Rows from block 5 of a small audio frame classifier, named by matrix and row number. Rows with one number within an expert belong to one neuron, the router's apart. Each number is 500 + 25 x the weight over its row's rms, rounded and kept within 0 to 999. All counts start at 0. Numbers have three digits each. After the name is the row's rms in percent of the matrix's.
After each expert's rows are labels from the 100 clips, of 14976, where the router gives the expert most weight on average: "lies over" is the class under the peak. Only what is clearly more common there than usual is listed. The data: synthesized solo parts of chorales (CocoChorales). In brackets: how many of the 100.
# router: router (model.blocks.5.mlp.router.weight, 32x160), inputs 80-159
# up: expert up (model.blocks.5.mlp.up, 32x80x160), inputs 80-159
# down: expert down (model.blocks.5.mlp.down, 32x160x80, transposed), outputs 80-159

# expert 4
router.4 107:503509488480524483477495469508493464485482462490486498544452468481544513487511494489532516489457527477524471480529495469557531536494497500495482454492522489518503500448505490503521433512506484531517525524487509497474446494516519513495513500
up.0 102:534513500478505494514505489519528447535519503523495499525489497545541501495484529521507509484539458497453509476509509499527515526523494456474480465486508520528485487465499490501521464486505488554488488498498481508492494455504496461508516462
down.0 107:461483519529493521506501510515544482545509507500502520492475491516530532520511502474477511513472458476449482467491552542485553507526499475445539478495510502537466489500483455468479511464469496517489470502533454513513488507534462460545513480
lies over: G#4 (93)

# expert 16
router.16 081:481478494493526436475510478494473448536512450490488505499556535526482464476503471479482471476507478507496555471475477484520479537533514538462484456504490528530474483472466484486496457465538484453475479523479529506447507524528518512461519483
up.0 098:498487481511509464488504490500498495549518460505481534477515525547473449491483482514507468465506522483478554467477480491522453523537528518502494476522506540538452450476482506509465481480520509459480498485496533527475517558510496530495527475
down.0 071:486556447480521461473499484482464476552515470504510497495531514497511519485480522472499492475514533474504503515471476489498477540497497521473538481549498522501447472510506477517500504477519501483475521467528515517476490492506498541520485517
lies over: C4 (100)

# expert 25
router.25 090:534488525537518518508494490479456551515512522526504455432529502544488521508495514492498533525489472521508490466532482516492500482531527508533501556488504458475515507495525531486487460524529500517485460526523493487510548470514497498485513473
up.0 089:493545491493480523505507528514507501520497535486507518512436474454450491499559531486463531506504522500490479505531487495450499528466475508509521473484458521514503520495458534467482475530486539496522495524500543446451496493526506479497450497
down.0 090:542516498496499516534505493471476462527537540497487477539483501484474513484527526493521496477532462479513487493533505492475462534487468538474534466498487508491493540501523530516483503489488523521496470513477546492491488515519490480482445517
lies over: F3 (69); F#4 (31)

# expert 27
router.27 086:521477503491493480508514487499508460451503479485519504526546531453501538545483540525526523535505514491511469459466537486546499436539505555475494469491515528527507518517497494461463544542462550525467490465530468534510539512498528463505538519
up.0 095:495523475494489513499522492546509510489493499497554485503511496504526509501505522469472526510472517519491491491489447526525507534522475499492503497542500471468459504480510497487459509493511470504491521489460499455475488465488485454493431515
down.0 110:518492486506499508502499496519526481473479510503546518515508488525496499545510506504462534499485457529495493508487479549490482493471499519486493484531508462500468519500508512498480546479503450519520513536465487488465484491507482490454480500
lies over: B3 (100)

# expert 13
router.13 092:488544498501511538499524493511499504495457507485514463495531500515498541525496541482527503542495474467508488526505517528490505511551494512501496461518501473513528539538502533478499524512526498490534503548529515520518494472497506516514503533
up.0 125:533517497491504543492498543508525496495520460475530509504507497511525495545538479445482481481518507503484552580491464540507484491534473450472465457483490484510468496452502506537488521489493481496457549523505498521496480477475497476520532495
down.0 138:516494492496551506555515491525501503508502491495531530517476478482467497487521472518522508530506462478546496457528499516530503517476500458465523516440535520533499521478464441495478475453495522501469491479528516474477497510510481505520548493
lies over: C#4 (100)

# expert 29
router.29 089:535496515521506519520505476507483489514462497523519502539447537488520505491499508504499534514527527501492504488512476525490549467523544479516506483519507520530529518501513539481508548511531523530524462453520510519525456483550506523479527542
up.0 097:492506485502517481449520518483484516480507520523527488502500486471523467533541539493499513510476504494484528493507456503502534530481484525516489491486496463478516498479472496476497505529483472500492567474466508445501524476452500502503512427
down.0 085:490502518489480519511549511533512520462470518517491500511501530502516476472523580563479492488511528446472516521534520506511518486501471492472497479484515504534494495511531477438495532496499496508470509510507504461537495490478472518502492526
lies over: D3 (100)

# expert 21
router.21 158:469539492484485480466487490474514517490481490508523450539515492514505528488525459445505509509446477505563503479497484517491518509476504541497459471490484495494443510500494532532506506488494495507553500515494483488470488464516479522489482527
up.0 097:503498536514548469486522474531463480517489508469471521517518523498520493433470512491485490516502486498548512449556536529485497548501509501474512487542544488529504517494477468516527475422529472466509521547455544483479462503459458471486555522
down.0 091:489487503523508519522517505528500500533511466522488533504521484494494500492472480513525463493513550500447534513481502479480466515526524488448479483503522492487504508527511475506460487505499516499474501477502501477533494530527528529521493483
lies over: A#4 (65); A4 (29)

# expert 12
router.12 093:499543505495514524469533501519492533506463510496550469502537489517497542515536550452526518547513477461502509488510528543506520516521504501510502461524510465501528523531476544458509521502523508503538502542532530501529505464492511511518473526
up.0 104:473476529490505531533494479522515487506481520491483486536535551522515526438481508527490495492452535496481536468526516476489494533496492469517467449537497467504458511529523493523482500483545515459500497518509475540561463503514464484522492508
down.0 102:508519489487480438492520502505497527503510511511519527470463498487520467476511513522509487440570536508521534485513468472509490486490491489527511509467506534478510547499495486501495486464512511498460524469520553462506469499490485485523500505
lies over: F#5 (100)

# expert 3
router.3 085:459526500512530521525541477524477512442478537502505493529513477480519475498547506526489496508474512482471468533528504550519497493478494482478482458478480467506511522510495482518526516463538485491522500451514486499507500465520466510532533521
up.0 086:487560503468531495517501484519489484410471535495475526535502477451502474505502507535543504508486501486495456539516484512537501499551478481471487444477496539502446442476470491512444481469511506487473487515519459482488477516526479463521511474
down.0 076:555500503488537524467506500525461491469481502493551519515533500553500501499466481546453484464540499524479512484526505482494519506509480459497478499481473572524514514490474498533469485501507451477481472501517512488481508505513491458555505504
lies over: D#5 (100)

# expert 14
router.14 066:478452539525487490509510532493527496502450515496539496489568523478462505532505504488492468528508491524493519543469518493471498453530499523485495468483483512512494489541513520527477550457475510471474485525550438523534557505509523486489478529
up.0 096:467471503522467492500512532479539499527462525501489491490526511497474483505485474494474451490516482509482529520488496483478465473485492494524483492527483505501459440543496483538518513440482500468495502532520468503533531532517504492482444500
down.0 091:542520506470470465536510500461482515527466506496478526488509518485487494479494516487479497520474481501454494553479523479484453459482507540514519504513501493514508461497491504552492488497497511472503519498532472520513527502560480493466504478
lies over: A#3 (100)

# expert 26
router.26 088:526531518494530528487535470536518478465488526508535498542495491522516528513519539478497527523497476500514461472479530531509519524539521525491519480502505450491530530514468533479529555500518509489532524534499493499478533459505514461518497538
up.0 094:518488507483488498489507474507504461469530541517505471539470469513532518520494501486474491471452494534505467455505490496504465523497477520486504488451490467468489492475500498508497534487449500552441514476507465469499549478490484451506506480
down.0 092:469489450521451472503494520499492497537518469495516521489502520470443488493459541512474514493506503469478483492548495481496487492511516516487519484514516463529472493459532488489465485487483486491524518496470489479492466523541518497507484481
lies over: silence (50); B4 (47)

# expert 10
router.10 075:485532489514521542517527513519490524512492492510554497529541513474493514527539532485522517529506481484502476503506520529483516511496483504488509503527528483487541542544462547476500518496523460482506501526522505509522464457486499548503475530
up.0 112:497501498525503537526497522495506473476501476529500499531502531463468444498500490549494492503488488483488460531471472494553528481503505524474544525476499555474487465499490499495504478517489490497448489474504445536547463524486490513504497511
down.0 119:466536499497477514497538504496495496489515513496498490489481486505502509531526515501500482530491462492467476523455518523502514520522475530480534521501541500504488505517495519535452527522497493483481503491556475477495454522522490518575486507
lies over: C#4 (100)

# expert 17
router.17 077:514496512485521531505526504497483526465488487514540541467518481464496470509515524464480514504485495504544457530478473512544526495477546500506525558500499457497548539552482441492530467497521486477503508502482516445514479468536466512532508512
up.0 061:491520485443502432464485495520500440506528518473526488549520512515517531534517516494458474547512507511459536454486503508474510521497488521486462433501498489509506447489496522507445526505510507468455541441470506510461529490489509488490474500
down.0 084:488527479519480469485471496497508450533511521499476449540506490518529526487483563493453497531530474467529529473509518501477541519485498530487483475515451472508521519459486565498481515487515542464521517511474519511475519490495506476523497526
lies over: C#5 (100)

# expert 22
router.22 129:523503499477481511486458476432479452500523524469514503502483481496527526527525498467488513501462459480534470488512457517481461531493483519529507471509470485508518501517516535522515513493529540490524524486469484461459535454471503499479485477
up.0 091:517498457488484509502504512471531508498477462488547481478498509527499492542535500513488521490490527531523535527508470510513522533461484490543490505521447495480479470456537520511471511528507531551515511489519492478492503478514541511484447489
down.0 095:465522498526483503451455492471515461488524525510543504547497483492509518536503529502493461471520467505496482488497447514494453472519513479526476498445534517515500474479485560464524560507498476512485533474483455470490516508453497497503505489
lies over: B4 (41); E4 (39)

# expert 2
router.2 071:496463518539537482529527534506548477484509536499526525536521507520486537476525514483510501541511494516493478509531520509500533479519510451515487472461534508536475523520507509502510472456513477489511511521530531507474465498525468477501485536
up.0 092:488471500540439480528494534496545482457537541497516528509507506537471520471498469518526486528522504529508474494518502510500457477514480476506500476443506535496502451493482503481477445485494513491487469477562529504473473531526515494488491456
down.0 074:498525492480443510533505510509560462476508520501502530533495534536489490497517493477536497500479522542487484497489499477492498453499500497510507491480530531493537443509520501507459482478495501484458479478539534499503451495493516517490500492
lies over: G#3 (100)

# expert 31
router.31 096:516575481497526538479530493513498509508489509482528511513540503492510525520546528514507515536513466475500489501517497531494514520554508497489508487518510475493539526534464542484495519477518537513543490512549532507489503456503538506529502509
up.0 094:500519520488487510468521568464525486552536503492508493502478478490505544506560518523502513490520527514489540502495480496451500506528470473501531495512516526468489475523487525490514532472517540499478523440547517460487510495507510478481473493
down.0 086:491550538488492470463496531523517460521535542515482573491469479501472509475501510444538531529488543493491490498474484499478493506540493547486511457452507490505479525507530535550453506534474478490437480502511520481463469514494492521488521532
lies over: F4 (100)